A small self-supervised image encoder, trained from scratch: 48-pixel images, patch size [2, 2].
Rows from block 3 of a small self-supervised image encoder, named by matrix and row number. Rows with one number belong to one neuron. Each number is 50 + 12 x the weight over its row's rms, rounded and kept within 0 to 99. All counts start at 0.
After each neuron's rows are labels from the 100 images, of 14848, where the neuron reaches its highest value: "top examples" is what is common among them. Only what is clearly more common there than usual is listed. The data: microscope photos of single blood and bone marrow cells.
# fc1: MLP up (model.blocks.3.mlp.fc1.weight, 384x96), inputs 0-95
# fc2: MLP down (model.blocks.3.mlp.fc2.weight, 96x384, transposed), outputs 0-95

fc1.155:74 63 55 51 68 64 54 56 31 55 30 31 50 28 42 52 48 56 48 54 45 78 35 19 42 40 63 48 44 52 42 49 36 41 44 39 49 68 70 43 68 64 39 61 57 41 21 55 61 56 57 51 55 52 37 51 42 46 39 56 65 30 34 34 53 53 56 42 37 75 57 63 57 55 60 48 66 50 51 58 62 70 46 42 60 45 43 57 57 36 34 60 55 37 40 38
fc2.155:64 54 73 49 50 64 33 52 37 51 44 47 37 46 41 64 65 52 47 43 55 40 56 24 44 34 40 57 51 33 56 23 56 56 51 57 48 60 44 46 66 66 67 40 53 32 32 55 57 67 45 67 45 63 66 37 49 53 21 46 36 58 63 36 52 62 54 67 56 65 70 56 46 57 27 35 44 39 38 43 47 57 48 28 71 52 44 25 49 44 48 64 63 59 51 36
top examples: smear: peripheral blood; cell type: segmented neutrophil

fc1.262:48 33 31 40 69 48 41 53 38 45 55 39 59 43 36 51 62 62 51 54 34 61 48 46 48 36 35 37 45 60 47 73 54 62 46 65 34 68 36 52 33 26 64 56 39 43 68 39 75 51 64 68 44 55 45 48 57 54 58 53 34 41 56 56 33 51 49 44 29 51 59 46 42 50 58 46 47 43 57 40 31 60 68 47 53 69 64 14 61 35 38 56 72 73 44 42
fc2.262:40 46 54 46 69 55 64 40 62 40 42 33 68 32 36 41 52 48 37 80 43 49 54 44 50 72 45 47 68 35 48 68 53 27 50 51 41 52 37 56 62 52 65 38 54 53 27 51 36 38 56 60 46 38 61 46 48 54 39 40 46 43 62 28 46 50 54 76 49 54 66 54 31 45 26 37 49 69 64 56 55 36 38 50 50 55 27 66 38 60 55 75 34 44 65 63
top examples: cell type: erythroblast

fc1.184:53 39 75 40 74 31 37 57 33 41 43 52 40 61 46 47 59 58 62 60 47 53 78 46 54 66 36 63 43 65 46 36 46 56 42 57 33 63 38 38 38 43 65 39 46 45 42 45 59 39 36 75 67 48 51 32 41 42 64 44 59 29 48 50 27 46 58 65 45 33 62 58 78 60 58 59 43 54 36 70 56 54 70 36 38 54 59 52 50 55 53 43 41 41 70 40
fc2.184:52 47 65 57 59 46 50 43 38 57 34 74 59 34 28 55 70 81 53 55 66 72 67 55 36 57 32 41 68 44 35 59 57 58 58 25 48 57 43 43 45 68 32 54 43 61 50 41 61 69 52 70 46 56 56 65 50 48 29 61 48 22 44 43 43 33 47 42 61 33 48 45 61 29 52 42 49 47 60 46 47 61 48 39 52 68 62 54 41 49 33 60 57 64 40 45
top examples: cell type: erythroblast

fc1.305:42 66 50 38 69 30 55 55 57 53 45 32 53 37 80 41 63 53 58 55 39 33 60 72 67 32 45 30 66 66 49 44 47 73 28 51 59 58 40 31 53 54 61 52 48 60 45 66 66 39 66 43 62 38 54 51 70 48 66 51 51 44 49 47 56 37 44 54 53 73 47 47 60 33 65 59 65 32 70 54 43 56 64 48 36 36 42 57 63 54 65 61 41 68 45 47
fc2.305:77 53 41 30 80 48 51 43 33 62 34 54 42 36 58 50 43 64 47 38 59 47 47 56 54 60 57 45 46 54 57 80 42 53 45 63 57 27 61 63 38 33 54 53 27 50 70 52 42 36 45 53 39 51 45 34 62 32 50 59 52 44 79 55 43 59 59 37 57 55 49 56 56 62 50 41 33 47 27 81 45 52 31 32 65 58 51 63 49 41 46 47 60 50 43 65
top examples: smear: peripheral blood

fc1.315:48 49 39 43 60 49 61 63 46 53 57 41 43 47 43 49 38 39 19 67 38 63 56 61 53 69 61 45 40 41 61 47 43 59 64 40 61 54 51 41 42 59 65 54 71 70 55 37 46 54 62 71 64 54 29 53 36 44 35 65 58 34 38 29 36 29 66 61 36 54 69 41 49 64 30 35 52 66 66 45 43 47 73 44 41 44 41 50 38 37 46 57 33 50 40 26
fc2.315:34 40 54 49 47 53 42 67 66 46 70 49 74 59 38 59 47 52 41 59 35 33 38 55 27 53 36 54 71 45 56 60 64 27 36 78 45 43 60 54 52 52 55 54 59 32 40 58 33 31 57 59 29 41 51 46 52 76 25 38 48 65 51 51 51 71 48 48 37 60 51 63 37 55 54 53 19 54 37 48 42 51 48 68 48 57 52 39 50 28 57 65 65 54 53 46
top examples: smear: peripheral blood

fc1.11:60 36 35 48 57 47 55 40 33 38 69 46 50 58 56 41 44 45 47 49 45 51 33 39 48 69 41 32 30 56 56 47 52 59 35 31 23 66 38 40 52 51 37 27 45 42 52 35 78 65 68 55 35 48 47 34 36 33 61 41 38 51 62 59 57 77 47 46 47 59 64 43 58 39 55 71 48 31 36 58 59 74 51 45 45 40 61 30 57 46 59 48 34 34 40 49
fc2.11:53 53 45 51 41 61 44 36 57 37 39 48 54 49 33 39 41 61 58 41 44 54 72 53 48 43 47 51 47 58 51 35 32 30 58 71 71 33 25 65 57 37 40 53 54 62 29 44 32 59 46 55 44 61 71 40 57 55 48 29 56 47 35 32 67 66 63 68 37 37 55 67 34 37 48 59 60 53 55 50 69 33 70 30 61 63 57 53 56 39 55 23 64 52 59 48
top examples: cell type: erythroblast

fc1.113:40 56 52 37 58 65 56 66 31 66 29 53 68 40 46 46 54 43 42 49 35 52 45 34 61 40 46 64 46 61 34 60 70 76 55 53 52 44 48 53 51 43 57 32 53 40 36 54 27 33 47 45 46 34 71 39 62 45 44 57 58 45 28 53 38 52 47 41 51 58 58 36 48 36 60 49 35 30 54 40 71 77 77 69 45 35 73 41 70 49 49 63 51 45 42 49
fc2.113:46 51 42 33 45 47 65 57 66 49 53 32 48 36 62 43 36 23 46 46 44 37 54 67 71 35 68 52 66 46 60 54 40 24 50 42 47 33 31 60 83 73 58 56 26 69 65 40 42 53 58 31 60 47 43 57 46 57 58 39 39 69 54 36 62 47 57 46 37 56 48 56 52 69 38 48 52 52 42 38 51 56 43 63 61 57 62 56 67 30 57 72 53 56 44 47
top examples: smear: peripheral blood

fc1.291:60 56 70 54 46 66 66 59 49 53 59 44 59 57 51 42 68 54 48 57 44 36 71 58 70 50 48 63 38 57 67 65 47 42 65 64 47 63 42 37 44 37 66 52 55 56 38 24 67 65 47 70 63 61 52 53 37 65 52 47 70 34 43 30 38 50 54 46 60 61 67 51 67 58 53 39 62 37 31 46 33 74 43 33 43 45 46 38 76 53 31 63 34 64 47 48
fc2.291:51 55 52 60 54 61 57 68 55 57 51 65 52 41 37 56 50 56 60 55 69 69 51 54 37 81 62 34 43 60 64 45 53 52 59 42 54 48 47 51 67 47 49 45 50 61 60 50 71 60 26 70 49 62 63 57 67 39 57 47 35 25 46 37 36 68 57 63 54 63 45 41 82 57 50 49 36 64 48 39 72 72 42 45 51 54 56 29 53 36 42 42 82 50 61 52
top examples: cell type: erythroblast

fc1.168:40 52 42 34 55 49 54 59 48 59 43 60 61 30 60 68 61 26 28 20 50 54 58 32 52 70 61 64 47 62 75 45 58 57 58 52 43 47 63 78 43 37 49 43 37 71 63 33 53 42 58 48 55 48 27 45 28 66 46 28 58 55 41 54 56 52 55 49 52 50 49 60 55 30 56 46 39 46 32 53 48 77 36 42 54 58 57 45 50 35 44 48 62 55 46 24
fc2.168:39 46 46 32 82 48 52 39 47 53 35 53 56 26 71 61 50 50 33 43 52 41 49 38 59 40 74 44 57 75 37 72 71 45 49 34 57 23 43 47 66 31 51 60 47 51 66 50 58 65 64 47 51 50 42 38 59 53 43 54 53 64 45 37 24 40 64 45 62 29 58 60 53 37 57 26 48 55 40 62 53 37 55 47 62 35 40 70 43 50 56 55 54 44 64 46
top examples: smear: peripheral blood

fc1.60:64 52 63 54 79 51 48 48 33 64 65 43 52 46 63 56 61 41 54 39 58 35 50 60 42 45 43 49 51 60 42 58 50 58 41 52 43 60 48 39 54 62 48 56 61 68 50 48 36 38 46 65 21 56 40 37 49 62 78 43 55 53 66 36 25 41 54 54 54 37 56 67 61 56 70 63 67 50 49 38 53 74 54 68 56 21 28 50 55 25 28 47 47 42 49 63
fc2.60:49 31 75 37 67 52 43 52 56 41 63 59 52 38 27 58 78 70 39 74 60 58 66 49 39 51 35 47 46 42 61 52 40 51 54 46 62 84 34 38 24 51 52 21 58 58 61 42 56 46 52 69 49 55 60 49 37 49 45 52 47 49 63 38 31 64 51 67 46 49 60 54 44 40 64 47 52 42 62 45 51 41 32 57 53 71 45 28 65 41 35 49 44 52 48 49
top examples: cell type: lymphocyte

fc1.200:60 59 48 46 50 34 28 57 35 64 50 63 72 27 48 63 51 49 63 37 51 65 47 43 45 31 51 46 37 35 19 33 48 59 69 45 43 73 49 56 64 41 31 46 55 71 47 59 68 67 64 60 52 44 53 46 59 63 54 48 51 35 63 38 38 41 46 50 58 49 61 53 63 30 42 55 34 40 31 66 57 50 36 59 28 63 59 55 52 59 23 59 39 53 47 40
fc2.200:62 50 68 46 65 49 59 44 36 36 53 50 48 33 34 86 51 51 35 60 36 51 64 38 59 49 75 50 38 42 53 48 64 45 35 56 37 58 68 57 75 65 57 52 60 28 25 67 38 35 52 46 48 56 58 33 55 60 29 53 74 34 49 58 39 52 57 59 58 66 52 55 27 46 41 57 53 60 31 51 54 78 63 62 44 42 53 50 61 49 60 47 49 49 44 51
top examples: cell type: segmented neutrophil; smear: peripheral blood

fc1.198:49 42 48 51 55 34 50 44 41 38 62 59 66 59 61 47 59 62 51 61 46 26 68 35 36 26 32 50 48 56 40 44 43 61 54 47 37 60 42 63 57 54 32 44 53 34 36 40 53 62 77 66 42 46 55 33 62 47 60 53 51 48 74 36 26 71 71 42 33 72 39 64 65 53 45 44 52 22 71 46 41 62 47 64 40 37 40 54 49 53 42 47 66 41 41 63
fc2.198:44 38 44 66 61 38 51 62 47 52 39 44 42 25 44 59 60 50 49 34 50 53 56 31 60 48 58 35 67 43 53 76 50 56 40 44 73 52 54 36 70 48 54 65 35 53 40 59 57 69 59 62 50 55 35 38 42 55 41 60 40 48 47 26 54 57 23 54 55 49 79 56 34 38 58 65 47 63 48 40 66 35 60 30 48 56 48 63 25 52 74 47 51 54 51 21
top examples: cell type: erythroblast

fc1.39:67 48 41 34 55 59 36 37 34 74 49 43 45 36 27 58 46 68 48 67 45 63 28 52 32 72 54 40 60 52 32 60 59 43 44 20 31 74 41 38 38 70 53 51 50 46 45 50 49 52 57 57 61 43 59 42 55 33 39 49 37 46 45 45 51 48 64 39 34 38 54 40 51 49 58 50 38 51 62 64 82 57 58 61 62 63 57 40 72 63 33 50 46 63 45 43
fc2.39:55 47 52 51 51 55 46 47 52 37 65 48 58 56 53 60 39 39 40 67 22 22 44 37 59 43 48 54 37 47 41 51 65 41 42 71 58 49 63 25 63 40 52 48 61 41 36 59 26 46 51 40 29 34 59 51 52 63 34 46 40 77 47 47 60 70 64 73 24 43 49 56 44 51 33 66 46 56 44 25 54 46 51 74 57 60 47 43 63 40 72 63 52 61 57 44
top examples: cell type: segmented neutrophil

fc1.237:50 61 56 35 49 42 65 61 43 51 45 37 44 53 66 58 47 44 36 27 53 61 68 25 71 41 74 46 67 43 60 53 47 63 42 49 60 66 55 59 60 50 53 43 55 56 50 34 40 40 58 72 61 65 60 46 42 68 50 60 67 58 30 26 57 57 40 38 34 63 64 45 41 33 41 57 55 39 23 49 62 65 53 23 40 30 64 49 55 43 42 36 42 32 45 50
fc2.237:33 32 40 46 49 44 44 42 30 67 45 48 43 45 62 49 43 37 23 72 53 53 49 47 71 43 50 46 73 55 52 47 38 40 58 41 58 59 52 44 45 37 49 63 33 60 42 47 54 56 57 43 62 41 31 64 54 51 38 61 52 48 44 59 40 54 38 61 66 31 55 41 60 50 51 14 68 49 59 64 50 29 55 51 60 77 16 56 53 39 61 73 45 57 65 63
top examples: smear: peripheral blood

fc1.170:40 66 29 50 62 65 30 59 36 47 23 33 60 61 62 51 39 39 54 56 45 51 41 70 54 67 61 54 58 50 54 41 61 59 63 36 24 65 47 37 70 41 67 51 35 72 58 57 52 55 42 35 56 76 57 61 54 45 41 31 37 38 49 31 58 44 53 61 37 41 32 67 40 60 74 47 49 54 73 49 52 53 76 42 48 46 49 38 44 42 52 50 52 50 43 46
fc2.170:70 28 33 40 39 55 55 48 52 59 32 62 58 51 29 55 42 78 37 60 57 43 22 49 46 44 53 52 30 50 43 49 60 30 69 78 61 64 58 29 35 65 45 62 49 51 62 39 36 43 47 56 43 45 63 60 68 50 36 57 48 59 36 71 49 44 59 33 54 54 60 38 54 53 38 69 41 52 34 48 43 35 58 41 66 61 55 51 56 55 49 37 70 37 61 67
top examples: cell type: segmented neutrophil; cell type: erythroblast

fc1.32:39 43 55 32 65 51 49 47 48 58 43 53 63 43 36 66 64 26 38 31 44 50 60 50 68 53 60 37 76 58 58 56 53 36 46 45 36 28 67 36 67 83 60 62 51 61 40 43 50 51 54 57 61 54 33 34 66 58 58 38 40 58 57 38 39 44 60 64 43 57 62 53 51 58 53 66 53 46 21 55 55 48 64 50 44 36 47 49 41 13 41 60 62 54 60 33
fc2.32:58 52 56 68 59 39 27 48 48 53 75 53 64 52 39 54 67 48 50 51 38 38 63 17 34 64 33 68 28 50 39 41 39 66 60 89 31 62 58 49 40 63 76 46 56 39 46 43 49 38 36 57 55 58 48 52 46 65 40 54 68 50 59 50 57 63 45 31 44 52 55 65 70 43 54 45 47 47 66 38 43 52 42 40 49 40 57 42 49 56 42 43 54 71 58 35
top examples: cell type: lymphocyte

fc1.166:54 36 39 41 41 37 39 37 50 67 53 36 58 46 63 61 47 60 67 38 61 63 47 66 76 65 44 40 59 75 31 31 61 67 35 47 31 28 58 33 40 37 53 56 42 64 49 59 39 42 46 40 39 57 46 45 67 49 70 57 39 53 45 41 41 42 56 44 39 51 43 39 42 45 57 50 60 30 47 59 61 70 39 39 44 31 53 62 51 47 48 44 25 63 66 20
fc2.166:51 60 40 45 48 45 55 44 46 59 61 74 40 54 43 54 44 50 37 38 50 54 33 55 33 34 44 78 26 53 70 56 58 56 63 42 42 72 73 47 40 34 45 60 59 48 55 62 52 53 37 50 41 53 27 57 57 58 67 61 56 52 70 75 28 61 49 25 40 49 60 41 40 65 53 35 63 36 44 50 51 35 34 58 57 47 39 40 58 44 55 32 56 47 29 76
top examples: cell type: segmented neutrophil

fc1.256:69 51 48 55 51 45 61 32 40 41 47 37 61 47 40 64 55 67 42 44 35 53 77 36 59 54 66 31 74 73 47 53 53 54 45 65 47 71 59 58 43 49 34 53 53 49 47 36 43 58 36 76 59 58 68 40 53 62 76 53 30 58 48 52 63 73 32 42 33 43 35 50 50 41 61 58 51 45 58 29 52 39 34 44 54 44 71 44 39 41 43 31 67 40 46 61
fc2.256:21 40 65 37 48 58 43 64 39 50 59 38 32 37 41 37 65 44 56 51 74 74 43 63 65 68 64 56 60 53 47 55 45 27 44 55 78 45 45 59 33 48 35 65 34 60 58 43 51 52 42 55 57 38 32 70 30 40 38 70 54 65 49 36 35 26 53 70 57 55 39 39 41 38 49 39 49 43 47 38 33 51 50 41 51 60 49 57 54 48 66 53 42 49 57 62
top examples: smear: peripheral blood

fc1.175:48 64 42 26 44 66 66 67 35 44 59 72 58 52 66 57 47 58 43 24 49 59 39 47 39 49 58 61 71 40 51 33 61 70 41 66 61 56 62 46 45 56 64 40 52 64 50 64 49 52 42 67 32 54 64 50 57 62 51 52 52 41 36 29 31 46 59 64 37 32 77 59 46 58 33 42 66 50 32 41 49 50 67 36 41 29 55 62 49 41 44 31 39 39 44 62
fc2.175:35 60 66 63 52 44 62 42 40 52 50 41 64 69 47 67 38 41 56 63 45 34 38 39 49 32 46 48 56 55 55 55 41 26 39 37 36 45 36 43 57 68 55 44 38 41 39 54 26 33 41 56 42 49 44 56 43 52 21 41 63 59 58 49 62 72 30 58 35 51 32 34 56 66 44 26 56 54 54 67 41 37 61 63 67 52 28 65 49 30 50 70 39 56 39 50
top examples: smear: peripheral blood

fc1.242:47 55 59 37 66 63 68 53 56 29 61 51 42 47 54 56 44 39 65 40 41 69 44 35 45 42 45 27 49 36 59 48 57 62 39 48 52 61 86 48 59 48 64 39 42 44 64 66 49 44 56 48 28 49 75 54 38 31 29 54 58 50 52 41 39 59 67 25 62 56 61 59 47 41 36 81 58 45 40 55 50 43 48 62 73 50 46 40 47 61 60 31 54 44 64 31
fc2.242:39 70 48 80 48 70 50 50 61 38 52 40 62 45 62 40 51 49 56 41 26 28 55 48 70 47 43 45 64 61 61 32 32 23 44 47 63 32 32 65 59 59 41 44 59 48 39 39 48 49 31 42 43 41 60 49 52 45 54 29 47 59 58 42 70 69 49 67 37 54 23 61 48 60 43 45 26 37 64 34 57 56 56 37 56 46 52 49 59 35 64 56 38 60 46 42
top examples: cell type: erythroblast

fc1.141:69 26 49 50 66 35 43 42 37 52 45 52 48 49 44 55 57 69 31 42 70 60 45 42 51 61 33 53 43 64 61 47 62 51 67 41 65 35 67 54 40 38 48 50 46 53 74 48 45 49 68 51 54 54 55 63 59 60 40 65 59 51 52 38 41 28 44 41 41 39 76 36 25 38 41 48 51 67 30 75 46 39 56 53 57 17 40 43 41 34 67 40 42 44 61 41
fc2.141:44 38 57 61 46 69 40 55 57 60 55 44 62 61 36 53 40 36 42 70 42 38 47 30 33 48 42 44 56 47 35 46 72 41 44 62 44 67 54 43 67 36 56 45 65 54 46 41 75 52 72 57 46 57 52 55 48 69 37 28 66 63 49 56 44 72 78 53 39 44 43 50 54 58 55 48 26 37 52 44 58 33 37 77 36 64 44 44 43 45 66 41 76 52 40 59
top examples: cell type: segmented neutrophil

fc1.270:52 43 56 57 71 53 46 45 57 49 54 67 55 51 41 39 67 66 37 34 49 53 56 54 49 43 49 66 45 69 29 38 32 51 40 51 38 65 64 53 33 32 47 48 54 37 40 42 57 62 29 73 63 58 38 46 59 23 32 66 56 50 43 65 20 54 57 38 66 61 53 32 61 30 62 40 41 60 58 42 42 50 62 40 64 42 61 34 38 43 33 33 44 35 63 49
fc2.270:50 36 66 43 73 51 46 49 63 39 54 51 59 35 40 57 63 56 28 71 37 56 45 32 54 54 43 38 76 27 32 59 73 59 34 50 49 64 42 51 58 44 65 25 32 66 58 58 66 59 47 61 44 43 43 60 69 53 36 66 47 36 48 46 44 64 47 76 59 33 51 64 45 43 51 55 46 55 49 29 70 54 49 34 42 61 46 48 26 51 61 45 35 51 53 43
top examples: cell type: erythroblast

fc1.334:47 63 47 48 67 46 42 71 50 39 35 73 47 44 39 60 61 51 51 67 29 45 66 34 46 50 50 33 75 45 45 58 39 63 42 53 60 50 50 40 41 69 39 59 37 48 33 57 59 52 42 75 56 43 30 30 58 29 54 78 27 49 56 36 34 39 50 51 61 40 56 66 65 36 59 37 57 57 38 65 38 46 57 55 46 53 28 36 53 60 58 58 45 50 49 72
fc2.334:58 72 58 42 71 54 49 30 28 58 55 52 57 52 53 55 43 39 56 45 44 58 60 55 38 33 38 35 48 50 21 59 31 65 39 61 49 58 76 45 53 50 44 49 44 40 30 51 69 59 62 50 60 34 39 24 41 45 46 52 59 46 46 42 49 35 42 32 42 45 46 49 61 51 53 73 41 20 61 47 82 27 44 46 45 43 41 38 41 65 39 54 52 60 38 62
top examples: cell type: segmented neutrophil

fc1.298:44 54 65 39 46 65 44 52 58 36 61 63 45 43 59 49 37 34 47 42 53 59 43 60 65 61 68 59 63 73 47 38 65 47 31 41 41 48 36 60 59 34 40 35 69 38 58 59 49 60 52 37 46 52 68 34 54 78 64 63 59 44 45 41 39 81 29 59 31 50 49 66 33 39 56 58 37 41 51 37 55 62 39 65 58 55 37 36 51 27 48 56 76 38 45 47
fc2.298:43 62 66 58 28 47 53 44 44 54 49 65 40 46 48 48 43 42 45 48 69 67 28 79 63 54 64 38 73 43 73 55 55 56 38 36 65 38 54 50 39 56 42 41 57 55 47 40 37 38 42 52 60 53 35 42 51 40 34 56 48 36 27 67 53 40 31 39 50 61 56 41 35 58 37 34 65 32 25 65 49 66 40 60 56 69 35 59 53 27 58 39 43 42 45 63
top examples: smear: peripheral blood

fc1.102:62 69 41 43 77 48 52 57 50 55 35 79 33 50 41 64 58 48 35 57 38 27 39 37 39 38 51 49 60 44 52 60 57 62 42 47 50 53 59 54 37 55 59 50 48 44 35 40 70 60 42 81 74 51 24 40 34 56 45 70 41 35 40 56 50 51 51 55 58 43 64 57 77 39 46 38 53 47 51 44 58 42 65 46 33 68 41 43 74 58 39 50 55 61 44 70
fc2.102:35 62 61 57 68 65 47 38 27 41 65 55 52 39 45 62 56 40 67 59 60 39 53 48 36 35 37 51 56 52 23 27 45 61 41 50 57 65 72 41 52 38 36 46 62 46 30 50 64 66 52 67 39 42 44 32 39 53 52 53 60 52 47 52 37 61 44 43 48 50 49 63 59 40 72 83 48 30 50 46 70 55 42 63 26 36 35 38 58 59 32 50 54 47 53 69
top examples: cell type: segmented neutrophil

fc1.24:52 71 78 57 66 39 49 60 61 54 39 61 74 52 62 68 41 67 42 52 73 52 60 44 72 51 61 45 53 54 38 40 49 56 56 55 52 68 58 49 39 24 33 45 43 34 32 46 58 61 58 56 60 62 56 55 49 61 45 55 70 42 42 33 54 37 56 70 53 32 58 46 73 43 45 41 68 61 55 46 28 55 33 58 45 36 44 57 33 29 33 54 53 63 62 42
fc2.24:54 35 46 78 47 49 40 59 58 47 53 35 71 61 27 59 37 37 48 46 36 33 42 31 43 42 41 49 49 47 48 64 55 43 40 62 41 54 56 52 80 63 68 61 59 55 36 53 47 52 59 50 34 54 56 48 46 69 47 27 58 59 65 41 59 63 58 70 23 67 37 66 35 42 45 41 35 45 50 34 38 53 62 52 56 28 62 50 64 40 54 66 56 33 65 37
top examples: cell type: segmented neutrophil; smear: peripheral blood

fc1.289:35 62 49 34 63 59 67 60 57 52 47 47 53 52 39 73 28 46 66 33 65 44 62 47 37 44 53 65 62 62 52 56 50 81 38 57 49 57 61 49 71 52 50 59 46 52 35 39 70 56 61 58 65 39 52 38 49 57 39 50 67 40 62 55 52 47 59 36 36 36 68 40 61 49 68 51 28 35 62 62 39 60 74 81 43 38 59 58 58 32 36 47 38 44 45 63
fc2.289:32 36 46 71 39 48 63 38 39 48 50 52 51 61 58 36 57 31 65 32 52 50 45 46 67 48 61 55 63 41 43 45 43 20 62 35 66 35 53 61 72 68 46 54 51 59 71 62 44 58 39 40 58 44 58 43 62 26 35 31 48 74 41 59 62 54 36 37 39 61 42 49 53 56 40 41 52 68 31 39 60 49 60 57 53 53 45 61 47 36 58 56 66 49 39 85
top examples: smear: peripheral blood

fc1.152:60 52 72 68 44 44 39 44 47 52 71 43 72 49 38 50 42 50 25 48 54 37 62 35 63 50 54 46 64 34 29 58 50 40 49 52 53 44 58 47 42 47 39 61 50 55 36 55 66 43 44 45 50 59 32 42 52 64 73 58 76 52 56 33 38 52 60 58 57 54 38 70 70 47 67 44 50 45 36 61 28 37 57 38 41 43 49 49 39 25 12 55 55 41 41 29
fc2.152:62 44 41 70 58 55 45 62 72 50 49 41 75 50 66 63 45 34 43 31 36 44 55 55 58 80 47 50 57 65 42 66 46 30 40 55 44 16 50 41 63 63 61 45 55 38 39 38 43 45 47 37 35 45 49 49 72 48 68 34 43 38 64 53 62 54 48 48 31 67 26 56 36 61 41 55 38 44 60 56 46 57 40 24 53 54 73 57 55 42 56 57 60 44 45 49
top examples: cell type: segmented neutrophil

fc1.228:65 40 67 27 42 65 61 34 63 59 45 46 70 51 41 62 68 57 32 52 55 37 43 34 49 48 69 35 44 70 42 49 42 44 25 37 47 66 57 59 45 65 36 46 66 61 57 57 59 36 56 42 37 62 66 61 49 51 29 53 38 29 63 61 34 42 52 50 50 36 41 39 61 51 62 55 63 61 60 70 31 53 47 41 64 45 40 35 47 44 59 59 30 34 63 35
fc2.228:64 68 19 51 35 65 47 42 42 52 43 56 50 57 62 40 60 29 50 50 48 27 53 44 34 38 39 34 57 58 54 47 38 57 63 41 80 48 45 46 58 25 40 48 32 78 44 49 56 55 42 56 36 61 53 41 35 59 56 47 50 62 54 59 42 47 63 56 47 60 53 58 74 65 54 58 48 49 35 57 69 45 49 55 32 27 46 53 55 78 59 57 70 35 50 31
top examples: cell type: erythroblast

fc1.227:55 45 52 63 62 63 40 53 32 56 59 61 47 60 33 65 44 43 19 39 62 37 60 32 38 68 42 64 40 44 42 36 65 42 53 43 43 26 57 41 41 70 49 58 60 54 46 35 41 50 47 58 47 61 63 62 50 66 48 47 58 42 59 25 55 61 79 63 61 35 40 38 63 60 43 47 43 50 27 74 35 31 53 59 58 35 59 27 53 37 48 49 53 35 45 45
fc2.227:51 75 37 47 52 47 47 63 48 46 78 38 73 67 64 53 40 40 32 35 48 51 39 41 45 63 63 51 46 38 43 59 42 33 44 53 43 20 76 48 62 50 56 48 49 57 48 47 59 54 53 48 42 52 39 47 54 55 35 35 78 50 68 63 47 71 61 59 38 71 56 57 50 50 71 44 32 51 47 58 46 73 55 34 50 33 67 42 54 40 55 39 73 67 49 52
top examples: smear: peripheral blood

fc1.188:68 45 68 54 70 63 32 64 47 59 65 70 62 58 46 65 42 53 49 62 64 59 54 29 46 32 57 50 41 53 26 51 62 52 46 62 48 45 54 42 31 35 62 44 54 46 49 66 71 54 66 50 52 56 46 58 32 40 35 64 73 62 34 62 35 66 32 59 58 45 46 71 76 49 44 44 61 34 56 53 60 73 70 54 50 35 67 43 48 54 52 38 56 57 64 46
fc2.188:46 26 41 57 54 67 38 51 55 46 44 50 46 51 41 43 58 55 25 77 36 61 46 43 39 36 26 66 47 44 26 47 40 30 52 70 41 71 52 48 49 61 77 57 56 31 54 36 40 48 43 46 66 56 31 49 47 55 53 51 66 41 43 39 32 58 36 72 52 21 61 42 53 62 58 58 70 68 46 53 50 47 53 52 50 54 46 58 43 43 60 42 31 52 74 39
top examples: cell type: lymphocyte

fc1.62:60 60 38 40 59 55 44 43 66 24 41 47 32 40 53 74 39 39 66 39 46 39 62 47 33 57 54 59 76 63 47 32 43 39 60 45 47 38 43 53 40 44 50 38 41 40 52 58 74 37 53 59 46 52 42 37 55 56 49 37 50 37 64 44 26 62 43 72 33 42 52 42 40 53 35 81 51 53 43 42 50 51 61 63 67 42 31 25 51 52 65 59 31 28 50 46
fc2.62:49 41 52 66 52 70 37 47 53 60 59 45 61 61 59 49 57 59 60 47 54 42 31 51 26 42 64 54 73 38 52 36 56 38 29 57 56 37 48 35 45 66 71 36 65 36 57 45 56 54 62 67 28 36 41 31 31 65 37 58 56 42 57 55 57 66 35 62 58 55 37 61 52 61 42 53 66 41 51 36 56 48 57 54 34 38 27 43 38 24 66 34 56 66 62 61
top examples: cell type: lymphocyte

fc1.358:37 64 35 70 65 40 45 52 51 57 39 54 47 45 66 54 53 41 67 55 38 31 71 30 40 72 54 73 56 31 43 41 67 44 74 48 40 61 53 32 46 54 40 42 40 62 53 28 49 36 37 54 61 37 34 54 62 47 69 55 46 52 39 38 60 30 32 45 33 66 61 38 64 39 47 55 45 65 57 40 47 60 53 42 47 58 23 48 38 59 62 46 52 56 70 37
fc2.358:57 48 38 54 73 68 40 40 52 30 27 55 60 58 47 76 56 59 44 35 54 61 45 60 41 42 54 26 63 32 57 59 61 53 34 29 26 51 39 74 63 40 58 60 49 72 67 60 60 41 42 56 47 38 38 48 43 32 48 40 41 57 52 65 60 64 52 42 46 37 50 56 67 56 75 43 34 46 43 51 29 49 34 48 45 49 66 44 71 52 33 40 66 49 53 49
top examples: cell type: segmented neutrophil